From a checkpoint of a small contrastive audio-text model: 2800 steps, trained on single notes of musical instruments (NSynth).
Rows from block 2 of the text encoder, named by matrix and row number. Rows with one number belong to one neuron. Each number is 128 + 24 x the weight over the matrix's rms, rounded and kept within 0 to 255. All counts start at 0.
# fc1: MLP up (text_encoder.blocks.2.mlp.fc1.weight, 1024x256), inputs 128-255
# fc2: MLP down (text_encoder.blocks.2.mlp.fc2.weight, 256x1024, transposed), outputs 128-255
fc1.28 [141 151 131 116 133 161 134  83 145  86 154 110 140  96 112 119 141 114 107 121 125  92 143 106  86 170 168 124 124 138 129 143 103 136 123 118  94 164 115 145 103 109  96  93 138  87 129 170 122 127 132 114 126 147 125 163 130 130 114 112 133 140 132 128 126 161  86 158 112 127 109 135 151 129 138 130 162 126 141 123 121 134 124 129 119 121 107 150 118  80  97 163 138 153 128 110 184 119 164 124 101 145 138  99 107 164 181 108 122  99 139  87 137 129 182 122  97 139 114 133 143 135 149 165 149 137 150 105]
fc1.29 [147 152 109 106 112 126 151  92 115  88 127 123 113 120  90 126 157  83 110 149 135 111 169 129 117 142 141 165 130 107 121 144 134 162 160 136 153 146 139 133 139 131 137 108 164 110 100 153 131 135 103 110 182 142 101 178 114 160 134  93 140 128 134 125 141 127 125 130  72 114 134 104 117 145 121 146 144 201 110 125 112 117 144 129 105 122 114 156 131 146 103 116 145 117  83  74 123 113 149 147 135 181 141  77 105 142 149  75  91 129 115  97 107 150 149 153  93 114 129 133 143 143 154 133 138 166 111 138]
fc1.30 [139 112  79  84 151 172 152  93 151 175 132 137 128 153 146 175  89 138 175 134 145  77 171 120  77 116 171 115  71 165 142 101  68 100 103 164  54  97 104 145  94 118 112 117  80 119 150 178  93 103 186  78  98  84 137 140 171 105 130 162 115 201  67 158 134 144  46 173 133 144 110 156 149 152 148 113 168 114 108  78 173 139 118 113 191 177 145 117  60 123 136 128  82 130 158 103 229 154 114  95 180 115 160 132 139 185 106 126 151  90 151 172 192 115 131 160 160 128  86 129  84 116 105 112  58 100 152 106]
fc1.31 [141 174 108  33 202 117 181 122 173 133 125  98 161  95 119 106 191  83 151 113 125 155 153  77 108 103 147 140 123 169  77 118 125  77 121  82 147 166 149 107  87  91 158  50 141 153 155 114 123  81 125 144 117 120 172 158 171 124 169 149 153 121 147 134 104 182 151 189  81 144  82 194 135 103 196  89 112 109 113 149 150  97  82 105 140 147 134 217 123  79 120 103 116 125 155 127 196  80 100  98 131 109  96 134 137 178 130 122  92 113 134 114 126 112 135 108 140 140 129  90 151 124 108 138 171 147 176 145]
fc1.32 [113 127 125 130 159 135 119 114 134  67 142 153  84 143  89 101 150  96 100 109 132 157 118 141 104 146 163 163 113  82 115 139 144 146 157 134 161 117  78 138 135 119 121 125 159 138 113 123 152 123 122 102 128 196 131 111 127 142 144 109 143 139 151  88 153 151 134  92 145 107 120 125  92 144 164 132 155 148 138 145 119 107 130 161 108 108  99 156 150 109 147 123 106 117 120  85 122 126 104 119  90 124 124  93  86 129 164 121 100 125 142 112 107 161 147 104  92 131 108 132 136 160 115 143 136 145 133  95]
fc1.33 [129 141 109 132 155 142 102 135 141 120 155 139 120 121 157 115 177 121 125 132 128 115 129 112 101 126 164 106 119 152 154 151 112 144 140 142 117 120  69  81 129  93  97 127 132 130 106 159  85 152 132  98 169 151 118 132 127 155 110 112 133 146 133  77  97 140 119 117 121 144 149 124 131 149 154 169 137 110 119 163  70 143 134 129 124 152  78 127 123  77 156 111  99 166 135 149 133 159 148  45  77  88 146  81  77 191 156 131 148 108 128 125 122 161 209 106 119 118 138 117 138 149 153 131 139 116 173  75]
fc1.34 [156 122 106 110 141 155 136 112 155  94 113  88 131 125 111 128 108 119 120 126 120 121 151 129  86 133 168 113 121 115 121 137 118 128 153 146 113 147 100 154 134 134 106 103 149 101 123 147 108 151 146 111 122 133 122 114 136 128  96 128 128 148 122 110 160 115 114 114 118 141 114 178 149 139 122 140 161 132 135 133 135 131 141 136 120 133 115 116 122 130 135 128  82 149 147 108 155 137 136 100 135 129 156 125  86 143 131 127 141 112 146 124 121 151 166 137 115 123 128 141 119 131 142 141 114 144 141 102]
fc1.35 [140 139 108  90 171 162 153 147 165 129 124  90 130 120 109 120 145 124 111 108 148 103 169  90  97 147 154 127 101 130 113 125 112 149 124 145  91 160 104 141 115 111 107 115 134  89 141 138 124 128 149 104 120 133 134 134 161 118 113 120 112 177  98 123 142 151  99 110 122 136 116 129 123 135 107 122 151 133 128  99 145  99 111 123 133 139 137 129 127 112 134 148 129 162 185  96 177 119 130 129 144 127 179 123 119 160 131  88 100 118 154 109 125 126 154 127 119 150  88 133 121 132 130 122  79 141 118 111]
fc1.36 [148  90 123 114 203 183 125 151 116 119  52 129  88 139 117 109  63 123 118 178 189  83 165 165 137 193 141 141 106 122 114 241 166 234 125 185 103 140  90 163 106 153 132 146 119 134 156 127 124 137 102  87 159 142  74 121 126 190 110 161  89 134 106 116 120 111  76 117 182 185 167 181 102 134  86 187 190 141 131  86 127 123 209 124  56 144 144 111 120 134 117 186 109 143 150  93 126  97 164 135 201 166 128 107 112 152 155  71 132 174 116 124 163 161 119 148 141 108 180 201  67 144 187 121  38 135 115 140]
fc1.37 [140  96 107  68 123 138 155 134 148 128 128 123 133 139 126 152  99  97 121 156 161 133 150 120 122 135 136 121 122 136 127  91 116 142 135 148 133 149 105 127 121  92  94 133 144 115 153 133 134 130 162 119 131 120 123 138 110 125  77 121 143 129 128 119 129 110 115 166 155 146 125 157 107 131 136 118 167 151 125 132 130 104 103 121 142 154  93 151  91 108 128 124  76 179 121 120 174 107 134 121 141 136 159 118  93 152 123 117 121 140 142 104 158 152 171 128 117 151 133 135 133 135 113 139 102 138 161 138]
fc1.38 [154 129  99  81 138 153 140 126 131 136 130 134 144 118 116 139 114 132 129 122 122  99 145 108 102 124 141 128 103 157 103 124 147 129 147 124 118 140 128 153  90 114 114 121 159  89 113 157  87 146 172  92 112 137 117 166 167 141  95 121 120 160 124 131 139 105 111 135 102 128 131 154 135 139 133 125 120 157 127 111 132 112 131 109 117 105 129 124  96 124 114 122  96 136 151  96 137 116 171 142 131 150 177 130 121 144 121 132 127 131 165 105 136 153 135 110 125 135 108 123 119 156 115 127 124 138 155 111]
fc1.39 [149 116 115 116 111 138 135  98 136 142 139 123 157 128 124 140  99 145 136 127 126  90 170 111 116 110 139 106 110 137 110 130 122 111 106 145 131 153 104 162  91 147 124 121 123 118 148 159 105  96 174 100 115 117 117 166 146 117 128 128 133 175 100 120 143 125 120 159 117 161 134 139 146 129 128 127 128 156 129 132 148  98 104 107 162 128 137 103 116 125 125 133 106 133 139 115 158 146 147  66 131 121 151 156 131 127 129 120 139 110 147 132 131 127 146 159 156 162  87 132 112 143  87 134  97 133 129 121]
fc1.40 [150 104 117 104 161 128 135 119 155 158 151 112 102  90 127 118 129 114 128 100 137 105 153 115 120 105 152 153 104 128 127 135 126 145 131 172 140 130 115 154 131 127 125  77 167 121 134 140 122 126 100  78 158 138 131 119 138 143 106 109 153 142 140 119 134 104 110 132 127 145 135 169 138 144 154 166 124 176 116  93 103 111 130 108 125 126  87 168 106 116 130 122 104 128 132 114 140 102 133 161 147  95 143  93  95 133 100  98 103 112 143 152 126 155 150 126 139 128 123 124 134 169 128 126 101 138 120 129]
fc1.41 [152 138 104 104 147 156 136  74 118 141 135 130 130 123 128 119 106 149 117 137 114 110 166 132 101 154 158 117 141 122 153 126 109 132 154 112  89 120 100 142 126 115 115 116 141 126 124 149 112 102 153  66 111 146 131 142 130 118  91 124 157 148  90 127 125 139 110 106 120 135 121 143 157 141 142 133 171 135 133 136 115 110 110 121 133 126  99 145 101 138 124 148 116 142 137  93 165 145 111 122 132 162 162 129 112 143 144  87 114 128 165 122 148 157 146  91 155 109 111 129 105 139 157 136  98 121 133  86]
fc1.42 [144 148 131 144 169 161 151 134 141 100 126 115 150 116  92 164 155  93 128 136 125 114 169  99  92 139 148 164 131 145 129 140 127 123 144 147 125 152 116 145 134 110  85 116 132 131 118 147 128 102 129 134 136 134 116 156  95 144  97 103 125 144 119 100 146 166 105 122 147 141 130 118 113 116  98 157 190 145 138 131 120 109 130 144 123 126 110 130  98  58 121 134  95 157 101 100 156 124 105  89 106 138 101 104  82 188 162 110 127 102 139 140 169 117 158 137 128 127  99 125 162 159 124 138 147 145 144 163]
fc1.43 [139 126 105  89 145 122 138 107 164 149 128  95 108 133 110 131 141 146 126 125 128 105 151 113 102 170 142 146 105 128 133 126 117 142 139 146  95 153 126 111  84 114  86 114 145 107 124 143 127 113 123 103 140 129 151 154 150 154  93 103 143 159  92 130  94 164 104 122 110 131 100 138  91 151 138 142 135 148 126 130 132 129 126 134 102 145 105 140 107 100 103 114 117 141 141 111 149 116 159 108 151 125 168 127 120 176 120 100 134  99 136 109 138 148 128 115 133 136 117 130 145 157 149 131  82 129 126 139]
fc1.44 [140 111  60  61 127 159 156  80 192 153 159 132 158 111 144 168  97 110 171 122 136  97 210  65  17 133 182 126  81 128 118  96  96  92 103 149 110 136 119 163 104 127 104  81 128 123 147 205  82  98 175  95  99  89 143 152 120  99 127 158 142 173  58 118 145 108  84 175 109 117 102 144 141 147 152 102 178 141  83 104 172 128 109 112 183 137 123 136  68 134 118 134 121 138 121 124 200 187  79 107 175 111 178 128 115 188  86 132 147 100 173 113 157 110 188 143 151 170  90 128 111 117  87  83  73  98 134  79]
fc1.45 [146 120  89 103 157 141 110 106 127 118  98 109 127 127 120 131 122 134 114 112 133 118 164 125 111 138 155 147  77 107 149 135 114 156 142 146 122 123  89 149 134  91 128 123 115 118 119 128 120 115 147 108 161 136 114 149 142 144  89 109 124 148 114 142 133 123 112 134 131 177 143 126 130 126 106 159 164 170 149 150 109 119 116 120 135 129  91 142 113 133 149 141  82 126 118 116 147 129 115 110 114 138 145  97  98 141 108 121 118 114 136 126 117 140 154 142 104 111 120 151 133 141 113 131 123 145 116 110]
fc1.46 [160 114 127  99 151 211 185 128 138 115 108 149 101  87 100 130 144 103  99 105 196 134 121 151 116 126 139 171  98  76 114 171 112 123 173 115 140 141 121 149 103 131 129 100 157 114 149  94 159 167 120  98 124 134  86 135 128 172 132  92 147 110 167  87 123 114 118  98 122 116 163 177  70 123 111 118 151 175 113 125 105 117 163 120 146  64 118 162 138 144 133  95 102 130 125  33 137 144 140 188 125 144 141  98 132 110  83  82 151 165 123 100 131 144 128 121 102  99 147 162 124 158 122 176 112 145 178 115]
fc1.47 [121 113 126 130 112 184 107  83 138 105 154 113 143 152 108 159 132 131 120 157 139 122 143 152  96 155 156 140 128 141 132 125 104 125 128 118 120 140 129 183 166 136  84 127 120  87 139 201 114 138 121 102 125 135 116 123 100 130 124 109 118 136 113 118 159 146  96 148 113 141 129 142 137 119 138 124 147 121 120 125  98 117 146 108 138 127  91 109 106 136  99 132  87 150 111 108 162 160 126 147 117 170 135  92 130 132 137 115 107 152 117 129 129 158 153 152 109 103 126 124 132 125 127 118 109  99 167 137]
fc1.48 [141 175 121 111 189 149 119  95 185 106 171 138 152 128 147 115 174 116  96 173 108 108 121  82  35 107 252 113 120 152 124 161 113 126 138 181 114 124  51  79 156  92  89  89 105  99  99 141  95 163 119 117 167 168 131 133 134 154 121  92  94 150 105  68 140 154 117 111 153 127 112 128 181 186 140 170 152 118 137 143 134 140  81 150 144 149  98 150 146  49 144 136  87 200 138 124 111 140 113  51  99 106 116  98  54 223 163 147 149  60 137 147 175 167 227  96 131 105  87 111 142 183 119 116 103  89 143  83]
fc1.49 [133 114  96  99 134 182 136 117 151 136 115 114 135 117 133 142  98 109 134 128 133 128 121 128  89 174 148 110  90 126 138 142 138 126 132 146  82 140 104 132 127 120 104 132 115  80 132 171 101 140 165  97 121 117 104 125 138 149  79 129 161 142 123 125 127 115 117 141 123 156 131 146 135 136 102 139 146 164 129 143  93  89 117 146 133 137 111 163 119 106 108 135 109 170 136  97 149 134 125 123 157 112 138 118 108 156 131 121 150 128 132 120 129 142 172 141 145 138 115 147 107 160 133 125 123 115 152 108]
fc1.50 [145 136 145  87 166 156  90 146 131 126 119 128 152 171 103 193 107  89  83 162 138 156 159 119  59  86 139 100 164 163 126  95 101 139 157 140 105 102 115 147 166 109  79 105 160 125  87 183 166 133  95 124 141 190 109 142  80 142 116 133 180 126 159 118 189 125 141 136  79 147 153 121 122 135 136 102 130 122  79 184  95 138  81 129 130  87 106 156 106 128 108 125 102 139  36 125 137 172 129 146  91 158  98  55 154 120 139 115  51 143  86 186 126 140 191 170  45 118 152 104 189 118  83 171 143 111 197 144]
fc1.51 [119 170  89 101 146 147 119  88 167 113 122 120 126 118  95 134 136  82 135 122 142 117 125 115  55 150 159 151 117 161 102 136 128 152 130 160 120 174 114 117 114 111 102 116 122  99  98 167 110 130 153 109 131 117 122 172 126 154 126 114 120 177 125  81 138 139 105 145 108 142 117 143 124 147 120 157 168 165 116 153 115 115 106 115 132 142 130 154  99  95 106 151 109 167 121 114 145 118 142 119 145 119 135  99  91 177 146 134 104 110 159 124 145 144 152 122 144 142 121 142 112 172 149 122 113 123 132 117]
fc1.52 [138 107 126 119 164 155 135 143 120 116 122 119 127 156 123 118 109  88 121 137 149 134 134 127 132 160 116 142 120 114 120 152 125 164 159 142 109 143  94 119 118 124 128 134 103 119 143 148 115 124 129  67 124 116 132 142 112 162  96 135 115 167 110 124 124 150 110 135 136 140 145 157 129 118 103 146 156 146 132 121 146 121 147 130 123 148 116 104 120 129 128 141  92 145 152 119 160 132 139  96 153 147 122 133 134 158 135  99 149 125 156 119 139 124 134 132 147 128 136 158 107 137 144 132 108 141 119 117]
fc1.53 [134  87  97  81 127 140 140  73 160 150 146 153 151 122 133 141  83 143 167 151 111  96 140 114  39 145 162 104 124 151 144 118  50  64 103 153  82 111 117 194 100 127 101  92 111 100 158 217 106 113 180  73 100  99 146 158 113 112 127 153 135 143  89 144 158 125  82 149 105  91 113 160 166 177 139 120 128 118  80  95 145 147  85 109 180 155 125 118  85 128 119 152  91 140 133  98 205 171 101 103 155 106 175 137 116 153  95 100 138 105 152 149 152 117 157 159 162 163  99 105 105  81  92 105  47  83 123  86]
fc1.54 [130 114 105  95 120 144 152 139 145 127 145 133 134 134 107 164 134 112 129  99 132 111 115 134 143 137 165 115  94 129 139 121 112 126 145 121 115 166 132 125 101 118  64 120 143 114 132 146 126 109 158 115 107 130 132 158 142 152 100 110 133 129 115 115 143 110 101 134 111 167 130 168 133 144 110 118 145 137 130 148 129  83 119 129 153 133 111 144 131 132 160 114 116 142 123 110 163 102 144 108 121 130 139 129 109 158 103 128 116  98 142 104 133 156 142 129 126 141  89 140 124 157 127 123 114 138 137 119]
fc2.28 [119 117 139 137 121 138 103 118 140 137 142 148 111 143 150 130 129 149 144 143 140 142 100 145 140 165 133 111 143 133 142 130 107 113 125 104 116  94 110 131 123 121 118 156 103 130 134 146 102 148 109 118 120 125 126 107 120 106 136 145 101 101 123 130 142 132 141 108 166 111 119 130 138 129 129 112 119 110 130 135 131 183 134 146 132 124 117  77 158 126 134 113 103 143 139 138 135 158 113 116 104 143 123 126 131 109 134 149 135 145 112 144 147 129 125 121 128 101 147 123 118 111 135 129 126 103 142 122]
fc2.29 [133 102 138 131  94 147 106 136  87 126 130 131 108 189 127 188  96 160 163 166 151 182  89 113 126 191  83 125 142 117 143  86 117 147 151 121  70  72  92 132  90  88  78 205  76 122  96 171 122 135 150  95 105  96 101 157 134 102  81 121  95 141  86 123 169 117 111 126 185 134 126 121 127  92  90 111 188  98 122 152 137 191 146 178 149 119  66  53 119 156 132 117  68 168 100 148 122 139 148 127 119 183 169  98 133  90 109 113  98 190 109 139 124 159 163 126 113 120 144 147 154 100 161 155 116 135 134 143]
fc2.30 [144 143  24  43 169 142 112 136 122 157  99 124 167  95 197 132 120 112 106 103 149  78 173  78  87 110 141  77  57 194 105  84 163 119  74 147 100 149  96 186 127 157 148  69 187 120 137 141  76  82 147 125 103 145 115 144 147 152 117 136 190 172 124 109 121  96 105 135  70 174 145 154 140 136 128 101 123 165  87 122 139  77  76  64 181 145 161 198  63 149 123 133 118  96 164 128 118 172 117 162 202  32 163 127  75 140  59  98 210 118 167  91  90 123 165 152 165 165  64 134  72 156  94 136  50 155 152  38]
fc2.31 [123 127  84  92 149 146 205 144 154  91 145 159  64  93  54  34 166 109 105  70 226 124 103 166 216 117 152 209 144  99  71 185 121  72 151 106 171 112 133 198 101 167 172  59 155 130 165  32 218 163 143 112  82 121 160 113 144 107 190 159 128 105 142  80 166 195 140  92 129  68 108 201  44  87 188  82 115 167 145  71 192 117 181 129 143  74 149 170 179 113 217  34 114  98 174  48 114 104 100 101 124 114 103 132 148  95  80 131 149 160 131  70 130 138  43  94 155  97 140 162  69 106  93 129 145 153 129 166]
fc2.32 [116  63 106 158  64 159 162  79 147  98 186 133 157 108 131 123 104 138 131 104 114  84 125  94 132  91 159 140 141  96 121 110 139 126 138 141 124 160 144 150 132 144  86 164 108 112 123 131 138 151 189  80 126 134 159 164 155 112 137  91 120 183  94 123 135 133 102 167 122 112 113 106 126 146 134 103 163 140 131 118 116 126 113 119 126 134 140  98 127 121 160 143 138 107 137 106 133 114 138 104 139 131 177 103 118 130 122 134 106 101 150 108 123 131 136 158 128 148  99 112  76 137 110 114 142 133 105 115]
fc2.33 [112 150 163 163 210 131 149 148 173 113 143 159 148  94 128 105 146 127 114 174 105  80  95 155 111  90 145 129 137 189 104 196  99 124  86 177 218 160 113  89  97  97 143 101  95 150 132 140 118 139 109 150 148 102 136 104 124 122 103 127  59 129 160 142  90 170 153 154 180 147 131 119 176 161 123 174 167  97 140 125 139 118 110 134 110 176 157 129 143  44 103 159 141 206 145 140 190 125 132  12 121 139  81 166 144 238 212 136 155 120 133 176 172  90 119 130 135 101 113 122 124 163 118  98 130  44 133 158]
fc2.34 [128 147 141 140 118 118 119 133  96 117 116 115 135 124 129 131 126 125 129 115 111 127 132 123 127 138 104 142 112 116 120 119 144 124 138  99 111 142 139 116 131 130 164 106 148 128 110 122 135 115 121 151 126 130 132 137 120 130 140 129 144 123 125 140 106 118 115 125 112 120 125 118 132 125 135 125 112 130 137 133 130 118 128 126 125 126 128 137 110 131 105 146 146  94 116 145 110 128 149 168 141 128 156 125 139 118 116 128 119 109 116 102 107 111 132 121 126 142 130 120 147 149 151 142 138 146 129 136]
fc2.35 [133 131 123 134 135 141 134 125 127 125 125 130 140 120 124 123 125 119 119 126 127 116 145 130 126 127 136 129 124 126 112 140 128 133 127 138 124 145 133 135 127 139 133 111 137 126 129 129 140 126 133 137 125 131 124 132 125 130 111 127 117 136 130 129 124 125 120 133 111 127 131 128 136 130 125 124 133 136 116 122 129 120 129 118 124 126 133 127 116 128 122 142 136 124 131 129 133 132 137 131 139 125 131 129 126 137 125 119 126 128 126 111 131 126 117 131 130 132 128 140 117 132 132 129 124 125 127 132]
fc2.36 [102 232 160 155 197 146 131 148  40  46  74  87  76 195 140  74 177 126 158 146 189 155  92 113 247 243 132 226 158 163   0 234 165 132 117  94  63  73  48  87  94 126 206  79  97 235  32  78 190 147  63  66  63 126 141 168 192 115 172 228  22 139  93 148 115 228 124 117 142  38 110  86  73   1 169 148 173  72 240  48 255 255 230 201 176 104  84 146 128 105 126  78 112 157 193  66  73 104 184 133 131 165 128  99 122  48 117 119 147 242  70  75  79  82  42  12 209  42 179 185  46  61 255 220 117 207  73 210]
fc2.37 [110 119 130 114 131 113 130 101 155 147 156  92 114 109 130 114 139 126 137  98 119 136 140 135 129 115 141 132 131 124 153 133  99 110 122 108 144 129 133 130 122 138 158 103 126 133 162 121 124 134 110 129 108 121 148 109 118 116 155 131 147  98 117 142 105 154 125 111  97 105  92 144 126 125 171 128 110 127 129 120 122 106 126 133 124 130 132 137 140 107 131 121 149 137 137 122 142 143 124 115 119 121 132 135 138 139 134 130 126  97 149 131 145 108 127 103 130 122 126 112 124 118 120 121 145 108 137 118]
fc2.38 [140 118 137 144 125 148 108 126 120 119 129 127 133 147 132 129 124 134 140 127 114 134 136 130 122 144 123 122 146 131 130 124 119 135 131 114 124 108 124 126 134 120 118 136 126 136 130 139 132 126 135 127 130 127 137 126 114 107 125 129 112 128 113 138 140 140 131 122 130 127 115 111 130 128 142 121 143 115 139 134 136 136 127 147 118 134 120 111 123 118 129 121 107 126 123 134 131 134 124 123 112 143 134 122 132 130 143 118 119 125 119 132 134 128 129 128 128 119 130 124 122 113 127 131 134 124 127 131]
fc2.39 [149 111 121 119 130 156 110 125 126 154 114 123 120 127 144 131 110 136 125 126 125 120 140 126 111 160 135 119  97 119 138 135 119 126 118 121  97 132 105 129 116 127 135 113 123 120 132 152  89 126 120 124 113 129 105 112 128 138 121 142 131 130 117 138 114 117 111 116 141 134 132 145 143 121 112 125 126 136 129 130 113 111 141 113 124 143 133 112 112 151 114 154 116 112 153 128 137 146 155 148 158 108 160 135 123 133 117 112 150 123 132 114 139 133 121 120 149 130 140 149 110 137 156 133 101 123 147 118]
fc2.40 [128 124 122 128 116 132 129 129 130 125 132 127 128 131 120 127 128 125 127 124 129 137 130 117 122 118 131 127 133 124 138 122 137 134 131 133 129 123 124 128 132 119 118 138 129 129 116 126 125 127 140 119 130 132 141 128 130 128 122 122 145 134 125 119 135 132 130 126 133 130 126 126 121 128 135 126 138 128 133 132 127 130 126 135 126 129 124 126 139 120 134 124 123 135 126 125 127 123 124 124 126 128 131 126 125 132 133 129 124 116 131 135 126 130 145 131 126 129 123 128 126 128 112 120 140 133 128 121]
fc2.41 [137 135 130 125 126 119 133 126 105 129 115 121 116 123 125 132 126 127 128 117 133 119 140 135 134 158 109 146 100 112 127 143 152 124 146  94 111 138 133 114 130 136 165  89 147 130 126 123 127 103 114 138 127 134 127 118 117 160 138 140 148 115 123 131 108 121 103 104 114 121 121 133 118 115 130 137  97 138 138 120 127 102 161 130 123 112 118 149 100 152 108 145 144 102 136 116 114 133 147 164 155 120 142 122 125 117 112 116 134 129 122  93 118 128 120 115 138 137 140 140 137 139 155 139 121 140 135 131]
fc2.42 [169 108 139 133 113 128 121 119 115 148 113 108 112 136 145 122 108 136 134 113 126 127 126 136 153 169 104 141 110 103 124 144 137 129 142  70  93 122 129 130 124 143 142 126 123 118 141 123 118 119 131 128 100 127 115 105 133 138 121 163 132 120 123 172 106 128 110  88  95 131 134 134 118 104 125 122 109 110 134 142 121  99 151 123 117 129 132 120 121 165 121 147 123 120 148 131 116 138 139 137 152 136 143 147 139 114 127 106 132 126 148 124 144 124  96 102 150 117 147 139 110 123 150 139 112 134 139 130]
fc2.43 [144 124 118 127 132 148 140 127 132 123 124 133 134 127 114 128 120 120 125 130 132 122 151 124 119 129 131 125 122 141 120 136 129 145 124 135 130 137 132 137 123 123 137 113 131 131 133 134 142 120 133 136 126 124 122 134 115 127 111 124 123 144 125 129 125 128 115 135 131 124 126 127 132 130 133 130 142 129 121 128 131 107 126 127 130 128 131 147 106 117 124 131 126 119 126 117 134 134 131 128 142 133 129 127 129 133 126 115 123 122 126 113 132 129 122 136 128 136 128 132 126 128 125 126 124 126 132 137]
fc2.44 [101  70   0  43 181 161 128  77 221 157 157 144 200 118 215 107  73  93 110 136 178  56 142  28  69  64 222  44  79 176  90  74 150 117  21 234  88 109 106 193 139 112 103 109 133  94 154 164  26 100 146  87 109 133 151 148 197 124 129 113 168 196 140  87  96  95 110 193 111 154 132 152 199 183 162  58 157 170  62  99 168 141  43  59 205 218 195 193  90 154 161 140 128 130 192 123 139 178  70 147 202  18 140 108  29 195  50 122 223  84 133 161 108 128 187 194 177 151  20  93  34 151  55  39  24 139 154  22]
fc2.45 [141 120 121 129 119 129 130 121 133 128 132 125 121 137 125 113 119 127 138 115 139 133 128 111 134 152 129 130 134 119 120 136 140 121 134 114 124 110 109 118 121 114 126 132 114 131 120 120 127 129 140 113 107 121 129 126 140 122 131 135 119 133 119 125 127 146 133 126 140 123 117 128 118 109 140 120 132 120 140 128 137 138 133 138 128 137 125 124 140 139 136 119 125 139 154 135 126 118 129 122 130 117 134 137 137 131 135 141 125 122 130 132 132 128 138 104 141 120 133 128 109 116 134 119 135 144 137 133]
fc2.46 [120 141 103 108 141 103 116  89 128 173 169 101 131  70 176 126 170 155 108  89 119  88 102 129 105 108 150 109  65 118 148  87 120  61 109 111 104 166 131 130 127 188 148  70 181 115 126 127  79 107 131 162 154 150 142 119 147 144 160 139 178 129 135 111 119 112 112 105 101 148 120 157 154 162 118 120  94 152 114 103 109 101 117  83 157 122 143 140  79 141 122 122 117 101 157 158 107 136 137 115 154  45 147 140  91 129  98 166 188  99 136  96  71 128 130 108 146 152  78 139 138 159 111 143 131 120 114  52]
fc2.47 [113 160 178 160 136 173 116 125  84 115 141 143 132 150 135 145 157 171 160 163 128 107 121 167 145 148 137 159 132 169 124 154  76 103 120 114 120 118 111 139 102 165 162  98 102 175 140 142 129 141 102 125 148 122 122 127 123  94 149 155  84 105  94 167 141 123 103 114 110  90 142  96 147 128 118 132 168  92 154  77 169 156 154 142 143 130  95 103 113 100 116 123 113 146 106 101 140 158 146 112 126 140 138 117 124 121 107 123 137 169 111 118 116 108  84 130 119  93 125 151 100  92 153 180 115 110 109 136]
fc2.48 [133 162 163 165 210 150 182 145 181  90 177 162 129 117 102  86 170 106 153 166 103  87 108 157 123 109 163 150 137 186 103 197  64 129 120 160 252 141  73  62  80  48 125 113  58 156 138 116 107 144 130  99 168  80 163 130 152 115  98 103  29 131 107 127 138 238 125 148 199 153 101 124 188 140 157 177 203  77 179 106 175 135 116 177  90 199 109 122 160  14 129 124 109 242 110 107 239  75 126   0  85 175  82 184 140 255 255 110 134 106 151 181 212  99 133 100 113  93 107 106 128 112  92 102 152  49 136 177]
fc2.49 [109 121 125 129 110 128 112 115 130 121 139 128 125 145 129 113 128 146 130 112 129 129 138 146 145 131 130 140 147 111 134 123 123 118 133 119 122 127 140 146 146 167 136 123 132 138 141 136 152 148 121 120 131 132 145 121 122 130 160 142 153  99 132 123 127 127 136 124  96  89 111 130 100 125 146 121 120 142 137 110 138 132 140 135 130 108 129 129 137 150 141 129 129 112 132 121 107 147 105 135 115 133 118 125 135 104 114 146 116 134 109 126 122 111 105 126 131 119 131 129 107 115 120 127 140 121 112 129]
fc2.50 [ 76  53 180 217 128 204  88 129 111  88 167 255 178 224  92 161  57 145  81 254 131 120  79 146 101 122 175 120 225 182 139 130  81 165 111 227 119  94 146 169 144 124  93 205  28 151 106 190 197 234 101 124 141 135  63 187  75 106 103  75  22 119 144 118 209 106 152 190 210 112 180  70 157 165  94 154 225 118 117 166 119 209 148 159 141 100  67  41 107 152 123 152 132 195  60 113 126 193 115  89  79 218  95  23 125 134 148 135  88 228  51 196 150 112 163 242  14  75 189 110 150 129 156 127  96  65 179 177]
fc2.51 [129 127 120 119 135 131 120 130 131 135 131 124 128 138 126 130 121 130 137 134 135 138 124 124 126 128 129 121 128 131 131 112 131 115 125 122 120 119 128 117 125 126 127 122 121 124 130 131 115 132 122 129 119 129 130 130 130 122 128 130 130 126 129 124 129 140 129 127 132 134 128 133 133 131 144 122 129 129 128 136 131 136 134 130 134 128 121 132 128 133 127 123 127 141 127 132 126 131 127 134 129 125 132 117 123 127 121 131 133 127 130 133 111 131 135 118 123 124 128 120 123 124 126 131 121 133 136 117]
fc2.52 [117 124 115 122 143 123 128 119 140 128 143 133 119 121 122 111 138 121 117 127 133 128 135 147 125 114 135 130 140 119 134 132 130 122 136 126 137 124 128 147 144 137 137 123 136 116 150 122 129 136 116 123 128 140 135 102 110 132 155 144 139 112 136 125 129 135 135 107 116 118 121 131 108 136 144 125 118 139 124 127 118 101 125 126 113 118 142 138 150 130 138 129 126 125 133 113 132 143  87 133 112 130 117 131 130 140 137 130 127 119 140 144 133 129 128 124 124 116 140 121 134 120 113 116 130 118 143 115]
fc2.53 [124  93   2  39 156 158 137  95 204 163 156 139 169 111 186 126  71 113 115 117 166  57 140  45  87  97 207  75  71 152  99  66 151  99  48 197  79 138 112 192 127 136 111 102 139  90 142 164  43 105 153  95  93 132 136 148 177 134 134 116 173 189 125  92 102  88  98 173 112 150 143 159 168 161 144  70 138 169  75 103 143 145  80  69 211 184 177 187  87 159 153 132 120 121 199 117 125 165 103 154 207  21 165 111  44 162  35 118 210  95 151 133  93 144 174 169 177 155  36 121  40 153  73  79  30 150 151  28]
fc2.54 [151 121 130 148 120 137 107 113 114 134 130 114 124 124 138 104 140 144 150 131 110 131 144 141 120 150 128 141 124 108 148 146 110 126 163  88 115 114  93 138 151 131 122 123 121 134 153 159 107 141 140 100 133 134 126  88 111 125 145 157 123 120 109 139 123 142 113  97 104 112 103 123 131 120 132 111 129 112 146 134 111 120 133 132  92 147 127 105 143 128 115 135 109 104 127 127 128 154 120 109 115 136 139 134 137 138 155 107 113 123 157 133 123 131 119 109 130 119 135 136 108 106 133 142 134 107 150 109]